{"color_jitter": 0.2, "encoder_arch": "mobilenet_v2", "text_encoder_norm_position": "pre", "text_encoder_activation": "gelu", "optimizer": "soap", "max_precond_dim": 1024, "max_grad_norm": 1.0, "lr_schedule": "step", "weight_decay": 0.1}
Rows from block 8 of the image encoder, named by matrix and row number. Each number is 128 + 32 x the weight over its row's rms, rounded and kept within 0 to 255. All counts start at 0. Numbers have three digits each. After the name is the row's rms in percent of the matrix's.
# convs2: project pointwise conv (encoder.blocks.8.convs.2.weight, 72x432x1x1), inputs 124-185
convs2.0 100:116159156093109125095131133157107154108157158110078121151094128101149180077103101165125192143110121158089064114150088131211109093120101122123137161177115162127154163122107152182170098102
convs2.1 099:144142155163114128095073194126105145117125149110122110129137136130085127123193129120137109169104114204143123148103127132171162136117123076133148106108153077127149140195106143110125161150
convs2.2 101:126141143157074133110144140088157139155113112100140131140149104129231058131132096118114144081167114109140059127142187167143145119099172098034151095156115149159109174185103133147115080085
convs2.3 101:150124103081073127178152130174109129131099182172103124156214080129204138094180160183139080156123240114136163161093152131114148138065085124092090141161188122084141179062118126141157096114
convs2.4 103:153149184167154079091091153122164140114102124138079105111153125098105114124117152135123132180128156092213142131220162121154078117096164093080142127129092103192146128145041169056112053116
convs2.5 103:131050053179098145156150147135068107093090123190158103100098109127222122130113125159090121107110176184134123146100128127136116170109154105066113149116196087100068113191116110104169102092
convs2.6 093:123126111113110086107090149141172130111101155178084129176141090122119074158087128146129155148192113127102144238116181167132111137134187140122136158181106131096101118144123162106127184180
convs2.7 091:134163140194051224118149126157154100136129149100158113143144156178110118075132098157136138125173171147143088075141145156137103113105123158127110114089105134144169099125092180123164153119
convs2.8 100:104173218068152179128163128161126174108126151151171119089135129114115061072151190113134170081064122144141120185129105146213089142116109144122129140096094103121148148116153134133139114191
convs2.9 100:153097133127094122162099106131089138120096106155185082101093116093139118177137107120139131114112115127123149098108147105134147120138151147133156143064121136184117109101188111109104136035
convs2.10 100:121140150115139165096123147097118118134045129040163055139136117155141126089141151145149103204106210135132168133088130171137157174139169141107141088119151057120148120044139113163105084072
convs2.11 102:117154084166171122125142164084122118182107163105095132120113103117146118116193142092087133066118153160117128146152148199129111103170176091154160133127153118206137058113080117129142156135
convs2.12 104:140154137110131161134085114190154166117177138109159102167155119119161078179190139114096105128101143157178148092129130171180121133146135164112114187197128128104164116087179101144134152134
convs2.13 094:099116147174153089111147166159221157081121143137145158153104115157124133118139122145162125193189144183171118121116131116167118118109101125153091088156136154202190170127158120092130148144
convs2.14 100:081119180150128087117136119127126091145141128114121111162118151108209120110095137114130142137179102150146080107076147164140173090143128154123145091090104121142126075119110095148113103169
convs2.15 097:123125084127127119107084160136159114153115092104125150136113118085205126133126206186169147164113156139116105169169157071110100129158099110142091143144130120169190143195054106131131133119
convs2.16 100:095154162120089101147143181166113096104087089206076171182142111124135115164111067156159157060132097159201117129130142112138131126173215120139154152099157118125162114140123110138163103134
convs2.17 107:145146134115167097105178086121130144121078221117097151154078146084121165109142148126121115113140144098177164092088099136109108169118123101099102132188119143131125211127130129115093101157
convs2.18 098:123110186159184080147139123120094166045121114156090100145108125081193115069135115081155134077182107129156111080151140124125164150116131126095175072080150160136144131108171151076208142098
convs2.19 099:134077104063084144154129148195144109109081097182129112132081111147126173101143066158159095155144123111139098086120095163155127131116138169148105156085129063104107137138181096119120152047
convs2.20 101:083139121109040020123163123252064130118121130165153104116124162145163101099202138091170098200073089158101158125164127147111110058039116107160123093135126131119128186138075102085105146134
convs2.21 101:072119131127140151135164134103159089126179084158134117142076126064100166133201110154080136127068156127163151137100170125093098130129105105150159149126131101084122082145056061128149119131
convs2.22 103:100146101091147176137150074131155136129106169177095085124146118099169118131103167100171131136120199169132175149131094136171088123153058093105131156158143122101156182147133164099136115133
convs2.23 097:132183057122169139131089107128087116118099069104105174066143148130137113136139160119153051122168088109147180077131088111111177122160105140147116155181119121126162082128158135086166184162
convs2.24 098:122175061160153149090083080155155114109126121143122151112123135112114050144034147146131119158068144159082108103110169057132142175083075114169106111112132171145108118104157118140152037102
convs2.25 097:159114097099103129126136120132094159104114102104063102140138129073118089149089189065134149094081158125106138141115190093121096123136130149155147134113115094076135127174144099119163160103
convs2.26 096:113145101192050137129112157212148104174088179152174153053119154125123184139123161084111149152098113132122087104158112105132147100101141103089074124110126088094175061137097097068134052122
convs2.27 103:153107145085092132126168120139100103116131169158085136150181188158117144123184190098120131105051210154152125111110144150094179116117124088144124140160106167196081114174098116176123129135
convs2.28 099:138157153171130147166110126145157118138107142109122114117124099148182129202170177088121124101139093099152153187100129127145110132139112106123097180121122111140136145161172129164103141119
convs2.29 106:098130099117097112124090087080179134106083098132102097116099095052135113122127090145158139136089151153061171132087145142151160175093094154126126137101150113146126083146088152106128169114
convs2.30 101:105135068122153111134100071148129180107156161118152066129099108191118134145179147102138147100105172051123091142157126098118159115122140119094124158091110071139105158151179105139055113169
convs2.31 099:077143110037097068167125115088081085132137171180129106102111099122110151113158182126086081099194149100119184112168095051171123097122163141093122110162163128120095111140127119175105096098
convs2.32 100:111105083191136115156072108083139105106145126155166156099186171091118135120044069076078128101160162136142161136156124160142150126095143103182105152165132117097182159151178163089091129131
convs2.33 099:109096085091128136122161120130141100137116107151126100123108128113158177145087101080122133127140142151170093175157163135090133088135158080139071101115139091137143156073223112155135098157
convs2.34 096:078131140166111144098190062192194092154152119184176174144080145140121135129139123174083127142111163175096120135110136104108140116131099125128134174089115143103082109076132152107162072087
convs2.35 100:155127152171111131170146115081073117174103187113059145087106117159092053133096241123173147157172117135096159104116131093139127131142089126167107143145169089096187155112138145149088147184
convs2.36 096:176105105169072186124135126115154120074142164126179123113114140074191083145170115137118153168155101158084196149110167162111131121131055121111195104221138122167164152151160140130104157146
convs2.37 105:146102091117175169103101173167102166185172106095108166159079101096142121130104134113145172126115089113135108115138178141177077121114141083139107092136088150106111192135089135198161133083
convs2.38 107:152177147120119129138095112141112155081097146101097142149094133153134114196184140135142145160100157098155159165137174103152057112167144131177156159118137150115141109143114118108127142121
convs2.39 098:117160170112124147076103132112119142080134081132101146146090085128112088160077098146095169169148080101124120148116072166087098135137113119103083161112108034123148134145196150072161086117
convs2.40 104:126151154143101127159079129094136149137097098142115076136132077090148092160154136090116104141103103085150137143167139179139140091099110140114077065096106144108125069115160166158163126089
convs2.41 098:146118190136136128159133107153164146125156142154138091154114103159080105164133107134180185162145150101171150148122191148152094137123106143106133096146109135155127177177149153100081130090
convs2.42 100:111136058129134144081121108090146139125114079069104116137158133155118153139193164085154113123187187136144126121123164137178143138152087157092133124115106061128118185103133120134147116151
convs2.43 101:143169187153110090106170165119102198122073180103138108110132113141108117147127109128121160163142122110151137072162058135069087102147179060089137139077102099165136141173159117143154079118
convs2.44 098:131161139080195088125178103076116132094164099088162068075139144110106119113149113133051118129146142120185164055155083199127132131109157080132113129120124163078110141125134119162131068088
convs2.45 101:111178119138122112152117147130201107090141142114180132170128154198148147156123100099114126123106140119152156187131107175222105136132186126088089114186156120158141070160125109132110140131
convs2.46 103:135099106108160149123119155079123130094137111094185179138150125143083174128098095053105129146102114107134135127163135209119127106125109089108133150095108180177135102188107090113059176061
convs2.47 097:118167144134129115157155120166155118102113099137129151106169128102129113164181185130097122127087134069133083089181152142087149078106145169101114129130143138106123136089133114144121093106
convs2.48 102:115118112091156146133110116111081161084128065070138096140099126116097112088117121093140101117201140137106121136108132148166119132131115087109130151186095151129125071133160144076126161082
convs2.49 092:118099133156106102092077113087188117103082161151078120087112130107151133095076138119072114161051146127102116143120115163115183106163144223088147048153133072116143083092110082090138060160
convs2.50 097:129134143161130136115085180176068169115130139151112171126158118154126171124105205096170189152174195167133125038140105146132131145103079113153151087044159106141132132189139130115081154134
convs2.51 096:115136152092105113119129152065108158189110166186118088114118155094167030123167149130120143171126114105066145214094126155066133136095126132113101158090172111129155162099131116148153144051
convs2.52 102:181079094101113187131101123098125125117118111119131107128078133089156127114094126077123130127112138131132112135090109106148098123133161138139110203092172162121180132125112149099073082155
convs2.53 097:096129144166186084154086095193192164117121144155093105122130129216123135145122158150103139105135090143115164090187115149098136090151142089121057136147120079127117151135143108098145100217
convs2.54 094:120149055070186158116155114172133172161088098111111159115087104115109117081094062141143174124164049118140094137054102124144091122147071091137201117172062199109120152154115193135169133122
convs2.55 102:093144084096084103125086127095074180160154145187128140122125142127112113097127106128129182117093085076151152136105081158074095129119099134105098138126156127089166111079139118170173146138
convs2.56 105:123116101139151111156080135147130131112143066129153146106150137140090099098154077192155139158126162104136166169194117171116158184098104131098084164073092197141117087084144086194057116107
convs2.57 103:131094086087174142104110141076128124140129054052106131118111139113141137156128142098112123137206165159139141042163158113152182120096191146142090148114128163108121157137138145101114125127
convs2.58 097:132136174116069126114134109192101140133154149128103136255063142151149125114164108111143146146172151080146105148112123140156096143113161094104135137130094156124072173111123183147090101144
convs2.59 101:091152169144117142086148150155105186123134128108114120151097120107173115147133108100141121117127125111103167133120160096137121071136111144096107106117136139092149114152154146125153143096
convs2.60 096:106124120113130110179131086128120117129134082126142152123108153108113157121158110128085132118149097139084105102098160119141085107117111073187106124141108120152073094151105090122108197117
convs2.61 107:129120168143186090149107109086099099125148130115082063076143104119152195185134098126162118125110129161111131064111136125143108101123106163119144150177123140168128131152105120188150153112
convs2.62 102:141132159150121130132138124148092134092157144110133169134119159116160113190123141113128136112143159114139185067090144128164131080143150112077119120107110146097132157140124108049103046113
convs2.63 095:114044135136134121131126102128179129168131190104120130120153110126087101104163116060129106128100092073138149130096117181100091117166149081136112131141110103141111066140157147102125129141
convs2.64 101:159101152140139092154084132168151145126115147059111134129115123132129091142163123095087083070100187122101131120135206080132183103104145089129102116147070132111152199143104113139107130136
convs2.65 111:107073130121154110140111096104176137117123159133085093177168108101132112124160184134155109121102131116123127095131126102098126126159143123146117062185162070202131098131168080102120146052
convs2.66 100:109134117094164099102163120093168146060149117086153157113114085095113150137151128162124103121141124113114161184143132147132067111160100080085072090124139167099135188113171170133102132125
convs2.67 101:156100116126128095166098201108078149068105143143167161138147158131093090102191083147154126081155110114154088137053110135115049107180141120145134123088164123130094142125136190144120092182
convs2.68 097:133147106136152099171133098134106179135118158093114203092134197164160128148072069097141056120150115134148123086115138117154140108141143083167100112109156094136095170163159102080147147109
convs2.69 099:176127150184186126106135182084075134122178110147145103120113126111076086150141093110182144173068084138156100099140104150153104112101155124120130109159084064135142152133136123076124186128
convs2.70 100:085153111098162111106084120169118101112165158127111141152191184150163116177106139144079109095204148131157151170133187112130169077129139136127160128126119110130158142122126082135137142131
convs2.71 103:137116151111136135132123097166120113079124182125155161110138101070115091130120116066132152186140093129172069142158140069151108110124113160127094125125066076145113140122138085127162165127