python train.py --encoder_arch="mobilenet_v2" --model="contrastive image-text model" --dataset="photos of plants and fungi (iNaturalist)" --train_examples=45211 --image_size=64 --crop_scale_min=0.7 --horizontal_flip=true --color_jitter=0.2 --tokenizer="word" --vocab_size=1482 --loss="sigmoid" --embed_dim=256 --encoder_norm="batchnorm" --encoder_activation="relu" --encoder_depths=[3, 4, 6, 3] --encoder_kernel_size=3 --encoder_stem="deep" --encoder_expansion=6 --encoder_widths=[32, 48, 72, 104] --text_encoder_causal=true --text_encoder_width=256 --text_encoder_layers=6 --text_encoder_norm="rmsnorm" --text_encoder_norm_position="pre" --text_encoder_activation="gelu" --text_encoder_mlp_ratio=4 --text_encoder_head_dim=32 --text_encoder_fused_qkv=false --text_encoder_bias="all" --text_encoder_qk_norm=false --text_encoder_parallel_block=false --text_encoder_inner_norm=true --text_encoder_drop_path=0.15 --text_encoder_positions="learned" --init="torch_default" --residual_init="zero_last" --optimizer="soap" --beta2=0.99 --learning_rate=0.0013 --beta1=0.95 --shampoo_beta=0.99 --eps=1e-08 --precondition_frequency=10 --max_precond_dim=1024 --one_sided=false --adamw_lr_other_params=0.0017 --max_grad_norm=1.0 --max_steps=3900 --batch_size=128 --epochs=11.0 --lr_schedule="step" --warmup_steps=190 --weight_decay=0.1 --adamw_weight_decay_other_params=0.01
Rows from block 13 of the image encoder, named by matrix and row number. Each number is 500 + 50 x the weight over its row's rms, rounded and kept within 0 to 999. All counts start at 0. Numbers have three digits each. After the name is the row's rms in percent of the matrix's.
# convs2: project pointwise conv (encoder.blocks.13.convs.2.weight, 104x432x1x1), inputs 144-215
convs2.0 103:418448457458455481399437539454430507485514433562493471413476532485438499460497399576503519526463435470573489516490520587452441391510434404514534514556423504545423530562577570476553522538474507454488478491414494509540
convs2.1 101:469512521559558582562507412519532468523471540586400379451455475498450438459510462513603458499542582507479434524488441474576522572531458413561488424473542408557508471470452447489408484430548444563509555477457413542551
convs2.2 100:497480510525487581461383458483495475491461464540469498517548408513552488496572513470466571427521351491488535528445461501519539446499544568492426551542370486618522475457469431427523488466453556459479436466419539496491
convs2.3 100:553378510585524502480485505581546573475410444399526493499582518532511497536424520556472513445584442457476498593593474465481542443508520516494449506453441506506577509501487539386461530463533493470557499482517483442550
convs2.4 097:425457511531543552518459473504550490539530536440571574549478533507501483535507479524507494491471550462556553479504408447418414538599533541533490588461504497478557495604466528464454597480535426447557514558427482540535
convs2.5 095:543527682604643583439440495569431517549487519448497559549459499551527488549489474509502496432484499542491559492537488580553476488517515563568531621413475482486475534525478464606534487527430454448556613448435550481528
convs2.6 102:382508533535452446544565506498546508429386444477452479483539490485487496563518517397447505399517541569502438433561494437509509586482443440510464508437508500538473536523537471426548484520364493565544648471474533398587
convs2.7 101:471463491567534468525613525559520473526514499551552441459491455496532435538516553580434504450515521541531495510498416436451577525472436549557557451478450534508506501498468454455497474496509460506480541453513602563459
convs2.8 094:399581512505517569484534554561557575456462499466544498584492460607453467493545535383557490429469486471589595571577494432476580516411454464404557480542523520509518476420538484529459514522443467628557419448511579483511
convs2.9 104:526530521511450563486494498494483496573546511481469426459408525449491391479614583460570461491495533517521518461515477453491404582510442490564488500426441537508567533501526549433541538454452452512381558475519605591491
convs2.10 099:408485505398581500505503483459536569577545527558481461490521434523515431491581567522546437484592580518525499505522599448577548484530451417452398482504508532497594537538535561469485397555535539469495418530488526551587
convs2.11 099:510534538545494527454501435425534519536461448488448459486413448557457611527513466572421448549501529493512485454475530490496484424393524468447572523497399575434568471469478475471458563474497509517585487499443562463445
convs2.12 099:411481429501504577434529501466482541458402559534501469481459552544462533502491465540427535458554487514504419455538545530534511532461518397538524496569593522548594576505551510466464485587516449487467489499517549547525
convs2.13 094:513510494480471469432503516500510527521565552447575465458536498557586582528470495564626527537455500468575498515466495559468511587443476593548483527545497566468537500536472516562516537471615552528528542494517539533506
convs2.14 102:500505471484476442466398521514433578498432457463408495475429479421530431507551529568542569541465413498473483531502473519447501518514522484554560452564481476530511498456498478562492535559598450453448500374403512471542
convs2.15 103:411547559547499540428457524431450448462566549482490534443552471498573469560521556477456568564452479487445549543565541505573510493521427546454499528553515491481440494501597541527533335518515493480417526494457523448574
convs2.16 096:503529483505506473465493467445581511365497531565538588457482587541554502465485513497498506479476573498531581532541528452451507448432531506548531520538467589539542561534567459480580440532492506587434508509454478464550
convs2.17 099:534502507455521503473474607481536490495489470450431577520513547499551595560473427575591514544456533537524480458490438469445490486476571678565604530430553475331528557587482579498528523549467503576540613475526589514491
convs2.18 102:568411547417456569492540557541486452486429521526439530450492461482513440481486549507542454520525408516541571585555500419482536524461503464506485578514485542494471535560488476473534437465597506451449499544551481439560
convs2.19 098:601492528506507492502494608481572556566580463507461392461419549476363533555499538487476513464456448501486530541532539482467492490496527509521484500484502485557423546605579434474508533527515489424496416485595475513502
convs2.20 097:446501470545529456460535440562390524506487493581506490485464467564417526498504547642520529454454484586600479524522517526472495496485507510511408461545446566558573434594388503499481562532515366531523498478487489539528
convs2.21 101:451533470499471534521596491522481509462576465477414494443474483477479504508473484509436469489452490523459537510459498593455443527522564424586527551460438531521504477502499481529537511483489543528549434563572510514527
convs2.22 100:526505508472478461465629500574484515506530525522517592498483520458528477468551448393378468442491450448472616515582526524465587550584512440494425447488599513444495530532504497504528591453522421484528522576481524542508
convs2.23 096:503463515361580501433484444506473523549570508513504514415438507532505541511454473469502521454373601588480452484529535541511446505451433456496478540553509529489463535532448541498408474491467519511514538545543554441497
convs2.24 097:513497419500554496438575460444537459512560514524570453519437559489524472492488501548497487522591519489503454487434489468571443477503478486595441490493405467513475576509515534561522517538506478417463518455501582488421
convs2.25 108:417415440546483583542541510492536413572543451528495558454511557459567443533496493550437447507543484519443493474635380501431410463500561513484475396391508469555457482504481517534518452496468507517447450495546493383539
convs2.26 099:484546517514489515566419515486572383489379508539545559500537515582441524521475475500480616497451496461510460524480459585452444435434481558567464464466452549467503571545480513603569418494544538504466565476527467412551
convs2.27 097:553517608562465484539429416557572442493518482370561461496481412537520481480447574578534488508513440469448522590465458591537551542546483484535442415417420502622529526555526443542469390496438471531494573547483504523526
convs2.28 099:527467553514533567591403562487501529573540560486457403446464573443421482567408426441477504556500571418489472470492522472430431417460443438506463509513493540455591486579597408549454429494454530580437593471532574437557
convs2.29 104:460558505514543508442520500428594505462493495505495482521472562500392577468485468546511536458541499489488501489497445473507401480553455480450566503498481561517498565511546486411483502492517439534469470571440578523523
convs2.30 103:506499417470520526436522480527443509479516544493548553484501572588506484484463544472412409445525606551465602605511582567612438488415401505455442381573537465517554601481467411513566548464483517523451512526504448429488
convs2.31 099:511489420449466557340570428591473493529527412523571515541574589467491456391489461490477520584442489510444468529441469452496462461508451488535454457484560562488514576508508500471582575528526501454592494551544571559519
convs2.32 101:574489590519513434492491499372472507435576465501491457495479569526513455494502552533471463504423535485505493476433553424528453547516480588505535555535571631521526408514465491502554490499485497446514463483431487481459
convs2.33 103:442492603524498494522508459451436626471503544452577438474458529646453439510507508559500445527441553475518452372521602499464504497442480416559489428566500501518495452490500504484623440519530537550518449468559599538496
convs2.34 098:579451480503468537491554537493522512465440525507542534483470559528491487535607463470519438508482519485605507513516502416493492444604446526482478506551539631487534450519491482519506386543424453555462554544479493556569
convs2.35 098:501446494410478492364530519434541547383386524546581520638500478483555492565513504493527443467528491546479393469359444522463499529515514426487399543508593464493556478530427460394627473481532580519443573543562457557587
convs2.36 100:476529526499433511464451491504565545507501519568476487512520440416479515525498401561441505482501526479492491435519423414564590544542605481524572440445451514552465519525560513522483497451582549496482496511535508426574
convs2.37 100:433470468461485521473433482465478546450459507487361424386574521522387474552540466483496483446509389383422545541494479507495520617519563601500486500511519421565513489546480425451566489440515466489465544537544503511541
convs2.38 095:420520429563484552488510443507501578472589440500479496585567596507520514494553614425460513366420568538540506495454591462432434476552549607543545499498534423467473574347468520505514495493540489420554450465538477402485
convs2.39 098:413538582513488520382557519527476507466517508453486474496466459485485499352539579489491487473544462537420485527571470529481472483505567526503548422421507540645604555561581499530509547465565533518453529428540442485589
convs2.40 106:444546471472527508475527489496472515461583510498547574407499522588480468549593485478507529488512519500533545509501559580545484576469480382457411481461469522502501463416513483510483599512573488485516520542523546519459
convs2.41 096:533435588545461620451439477544453490530520593512475549423501493468611414505448477590551484502420453519484561481505439468474477469512495384502459550554535483572486535505526428479475507499541476530568470589545518428516
convs2.42 106:586480508485516595460522507468474506492541534523449444512539539509519542602543487391555459487518530469502538537414446433462487581475544500557581410506437435529606546541528557511468492485452479484504535532511507395466
convs2.43 103:498457506473490476479550533489533533444566469477525528495469519500495572593502483479446436528427431527522503437419420536514549455523494548558487552391471441560499547533520491497519556559496471515479470400495459479503
convs2.44 099:536550489420526501392559530473427484415484608457528524451512563479391469438512506502518493524509372523450452504515530533542572523517536410481532576535521524377482490555562491562501490503476522541489479584559492554471
convs2.45 104:494532602490443506436569425504487448545465582459568457461534464545467476455509583436513424540481430522441537509467450501531516525455422466464540711453480445537489505527501563458453500461482484581567582512452577454486
convs2.46 101:631444539465475602561450510559580483455573555479444436517494547465493584421479510454537454556493369444583465503412454511576494518421497506463475497578510495501514558459478519461556433508554494553555508438499533472453
convs2.47 096:513527512494551443435399456483492481431527568630556559579528513499508560495449508446505509415449456504479505462443475469498425501493598590458439596489441400442500395505522491564485463541486574516447491505530486515469
convs2.48 101:521474559531469529578481532416457488455506525557502528461429467555479514562475436495481513481532534518432446512513562571486481518413479560428399504551482493560532459529574506518520450511534505482540553558517594527439
convs2.49 099:448554464498563445541580469536606546586475554562518518604544507487503548546573501486470450547609538584579547507526474504427550477526533495526445567486443487472487408576437499565519432537535494515437475491522475580619
convs2.50 095:504529539440476509461489435433501562451592498549403433378471561497469463424456528462549529496478447479525440530485478486486430462430417470473497447438469483598501488582500608507517505475477498506465525470458504502511
convs2.51 103:542542431431423541458446501513537490481575410402555508473553419518572502433551477368460533522531588544519561510445499452377453441496450542449491497509427471507420445426468410454400532519513537484632505503522539498500
convs2.52 101:480576531573520583484547474518507491591492405468489536438646469515525508433496499562491453516522447422435408508487474475539411513518478598497424510377463490504462556504506657473471497475478572546487542533579457500491
convs2.53 094:421473539420460549501576513602556519600531502534442552579494575434585408506507467517503563520564460451499469399564496515514477511565455586484439388479545492435510486448550517465488507402504569472480527465467485511486
convs2.54 097:438483571517506499509455518422499501575428452559495526511464497509546502478534431540534510498483540453560549553596506460497471507466426443517552508449458465509520457485452500501427490498553477556462375490504570564529
convs2.55 104:476474510531462487504446470567479536524529532434497486469415462463515461393534540543629503482500453487464560607463511520494416482528468512506443501525441513414622545479433601550439412469425506472532592506442436527446
convs2.56 103:372525589514557518440424530463566561520550592579512546556490583515375392494561410518513495468527512552513505472489536429531459446477491416584467483495454496534502530449565503439547500519459466567508465460477523477454
convs2.57 102:497559560612540573519433465469441443496533476334535491517556526548518466483517553492544499517612465463540600521498548523504521509495399524567429547513499449372513509542491451390522496479524474496532459555419460441438
convs2.58 103:489478580443517480572455521544439557518587559437425462500484466475534472492433478562439494559544424495477516560588504505515450532542564501540526513528477498504559458459543506516437481525531500457528404443432453443372
convs2.59 099:478449479509459428533458444521537513550523439416524538524443493556482478610509413510514563527568547472458510499487504462502512453472490504519472483468467377441489501502514455482511554484387422476544532553537546513579
convs2.60 093:449496497526516483514554456424559487496551422480473510477461477549568482492379531475496404402464522519489552547489599411452517496508517612517553491490464604536473484587521414508510522565445457459500503482636481514480
convs2.61 106:463553599366506552639619489462494515560471436512454502494482467520506551570467548543503549457390423470539465517503479526556553548574509394556480514441515449539541543529493496463508454494553467562381515493470479524407
convs2.62 107:471514478437507507500485527471567510386518468528508408502523548472464488486604426526494463484623521523551452461544543528517544495408466494413447497453487442627373502507472376501488501492533494475481471446522435466547
convs2.63 103:511433487593591474408483411555506468452534479544483535483490520469466516379454556503551549533593526483536566586502490484449529450452599398504538518474383530498581516561515567474409445465450472541435468525470436487468
convs2.64 097:457445389519489462541546511433392476476485562472393555502501457518540444522477472512495513486517429521594556444428581545494467497511474444512526464541563507571588504516625469502539461486507598461547495507456519407409
convs2.65 098:437433432483517564508485463449375462494453518454580469503497487458524537518482416562598503515446583510429501466446401445522516475521565447557416517410505497452524507470395375374452437514493387549451489556582510487505
convs2.66 103:470511441509542512547443456377510432460402503460545564463514518536487564466503484520432437457531468490528484569541512514474531554450468462525555470548453518515442521423507523470513608475496512572564552480477530460533
convs2.67 097:569564521493486575488508485443537456530461569405419491570547473529545465450518452487506427497559461490431435512575580528556503491522537498395555453553524503555507547492470453581449532563445546475626518403541465452482
convs2.68 102:545609521604522490422573483410490542571423500476550537497458499519493559479450624523511439525358439568445350547484497545499461493526445579494472527467558470441510476454452438541565452521543488505412550424412498501495
convs2.69 097:515548480541466473496431481521575485534481482459439470483507472487514542578487460446471563541457584574452527482443568580503449508418544513495606521515560577500536524501504485453606547538479513520414593446468505458516
convs2.70 097:588549483434424487495585455582487480409488535546459467529479528517449485490419469572545499502434457469492548505479571392624448586552521575558510496422494548501476528603453486498543433522520436563479493463438527469675
convs2.71 101:502448552489618561578442516443542475548514527435437558591530527453513548523504442526563443579449371454471496461451479442552484441435535539492561595453464434504520472451513519522484425452499459475457431420454474516541
convs2.72 101:537465529548495528544496545537543460471476516445529549595442506500476451435456544556543484508559561509548427529465537495437413506440509523487525560499473545497546453576564594432520480457506504562522447436514353484416
convs2.73 098:456508512480526613490496462505577561521510572572429463529510483549504511458489597509457455465519553498456556549442523473433440446573493550510507581500487441549451503468475537514506544528518503499428553522537547416435
convs2.74 100:463533437633535559510665482458488452419521500468522555595450470558492510551437461474603420468584508459505543442511473524505491513580483503380511489533489423472463473498524547430469548488505559436569600503416500619538
convs2.75 105:431485511529458478606475410461485488558545400500586554546566470467466567495439551387539507589471343531456477523544483553540446551577449473487551469450495436480521549506533501474474470491469530451518559449461488576542
convs2.76 100:479469397526484417373537534450519468537490508435560470488453456526485535463558490590456476512608544516523530541499378455480470609403412499579453414492508436501494460476442462408506496521532484434596531585465569461525
convs2.77 100:443379486603505532538443521534464556490439451509533456487540571515445465468521541422535470501435539474484467476488448417485592523580554515516505477460524560552542477436524458441413506563609445492530564470514449498451
convs2.78 101:562535496626553480410519447434519483521475489492490511485464534463571440473535375421444468488544586472545464496528505489516578507473466550451492442505456480542481425587454496438589483485498476543465472508525620434608
convs2.79 092:423451525478466496499458581471546561532480520518622568489485444531555493498432528428592538536529459426589516539494441558583488488532508537576528495572488521474547515513507513504486487463540467601565515528490537471470
convs2.80 097:610501538473449540521533526489391517680480503509571525484437514480549450467536514370495409531571488535525472538515470482554528516547481448479481505427484489460486482525456483544554427615460501503520499445494495531490
convs2.81 095:513413619491559483491410541549498528404521416545430545502480471441513540461487468544521428496465439535441457494464494395531450469484562520590500468494443521535431561534524584519495485558570551571395529500483488557495
convs2.82 104:434499403471435518457599530514466547489544555465543548637483545571454461490602437559495434518516432429524553490493533601489549518348631441530533572514434502474524425466558476530482532430525493484418565498459405418369
convs2.83 099:496512480533461570492471519438497513622499508476571597597493578497539502437510569564509533506553483468572457511469446494506510437476569497536512530627558387444616397503443590501509466474599440526509469507480570490472
convs2.84 099:474523550525508529467494508486545539454440500456485452520449538482424442437475520509460447437475488545466560519505524511525487529456526541514543578558541498457489500560597521471507559422471477651504506495525489464487
convs2.85 101:572474551482453563512612423422494453432537489500542472464443457526517486524557575487430471542481465486528503517582457454456511563505508521487492438462456506523538557489408522527495543506499512536495443434642501543547
convs2.86 097:577460522498532414539522539541598462538494480390491463431453468554478492496455484510442495509500459587513502484488472531486555487577480437376482444484443550532505505438447541415436481548472446455483560536551468613513
convs2.87 103:536547479552475474454415533566487506597515493499507347598529482498506513530501454500502454511548477406540506437552547450464424533528531454535497431466440544561475385456567521470493597516442438461485392430522487552439
convs2.88 104:469459504520496488527606549512540479566567507544486566409558517451427522509499525447498571534556448504446511484522529464537455568540454421410515433567517450450508527436539528437512499443491504455491487521551490508584
convs2.89 106:349505443494515561538401541446472528478431517504526501499642498480567544499499462569466469533481418613478469475537466506452531436431470504513446593423631562471599518550505527526490469496497589588603476550450583512548
convs2.90 102:396466443516447568505414461572532495489509479502362536428506516464458539524534495501431438489471472419578542447615485416469511518574507572587577528500404521614499547459589534470467410585534408413414480489537480505515
convs2.91 091:582417570580471432473505471620470504610556510460487486573535639495569480490420487496496486450484400570548578566515540475495601541466454470501545461557550586502483514487515373458524538503529507451489510534523451510500
convs2.92 095:471536518472627513474424564465468557494493436450490478512496521543445578525611464514450461540621461522445524480507495420512542537452419558454564499503539410497600478586570475567540484483588483508423490481445525483516
convs2.93 104:508424511481411515544535510453555545468510423553545525496517484476383538544497532432438427546395456432519521584521465486564409570499471495526491522583518558546525426484407561508509469415516453481541523535528503530490
convs2.94 100:505460520613520513453469461483489571474480582425475555533504561440531514454502486461451557539476520506535498511491536483515501457454563470419508450497511460504523557538515542488528474510482472502400491575547482438496
convs2.95 099:431534505438487433602472536512459551461432396429522436524496453513534431566444489535505558507581547431593565468436439525541537535487481538484507523502476472530500513482599437402462524509527510483512549462472491474566
convs2.96 101:609573569573483433468413468417504479551532493427516577506560528492492543530473586545594483597464579555494469399590502468473437533589465496487568457518480561565511448520556553490484461552505475561604507465413438502503
convs2.97 100:503453475589490571478606541518603476453536505513513496563478530601539615566564465458447535424501444520506476539448485514510597505456528513552585423602459542482572475517443638460421522485562484490504476449514525430491
convs2.98 095:564476513597508435495471480552589524471443502464467501475587608560574526563436468546528487448512683508534494518540441489430486519510620574518462499540471461586555486506466466496469554490507501453589451498537509483414
convs2.99 101:494502473478450478538470436559515459445479465519468409438544514551428465520476478445512464570525606514527529452486376581555610594449477463481494438531529484515510526582469538511524557442492550566467489557499466467428
convs2.100 106:506540530568462515470480531469558492544522506540485569446517630549560438505526461430560517477629505451518517586489404481510496449547533506514421493520504513558472476485529493473472425489524530526507457562534525434521
convs2.101 096:508499412512522505484479495506511554467459479497533541497500582406559556463585573470526477553472517614531406460448582518543540564507506487492444496498531437568506478526539526586449554477465540519532524473502568587444
convs2.102 100:574452476494377516502565531509598505449479549619549454481508476471490546510476491406595544419440532474471426447549534510504527549455521514439522402599504479495475548460438443472550462483425568507599490607462511567549
convs2.103 105:522533545514543496504477530428537449512435497564494486525500477516541497519487549484456491525502483536509498462488502481516562468423441512557403512501499484592477528484462526547439448476436555529433556488462502438525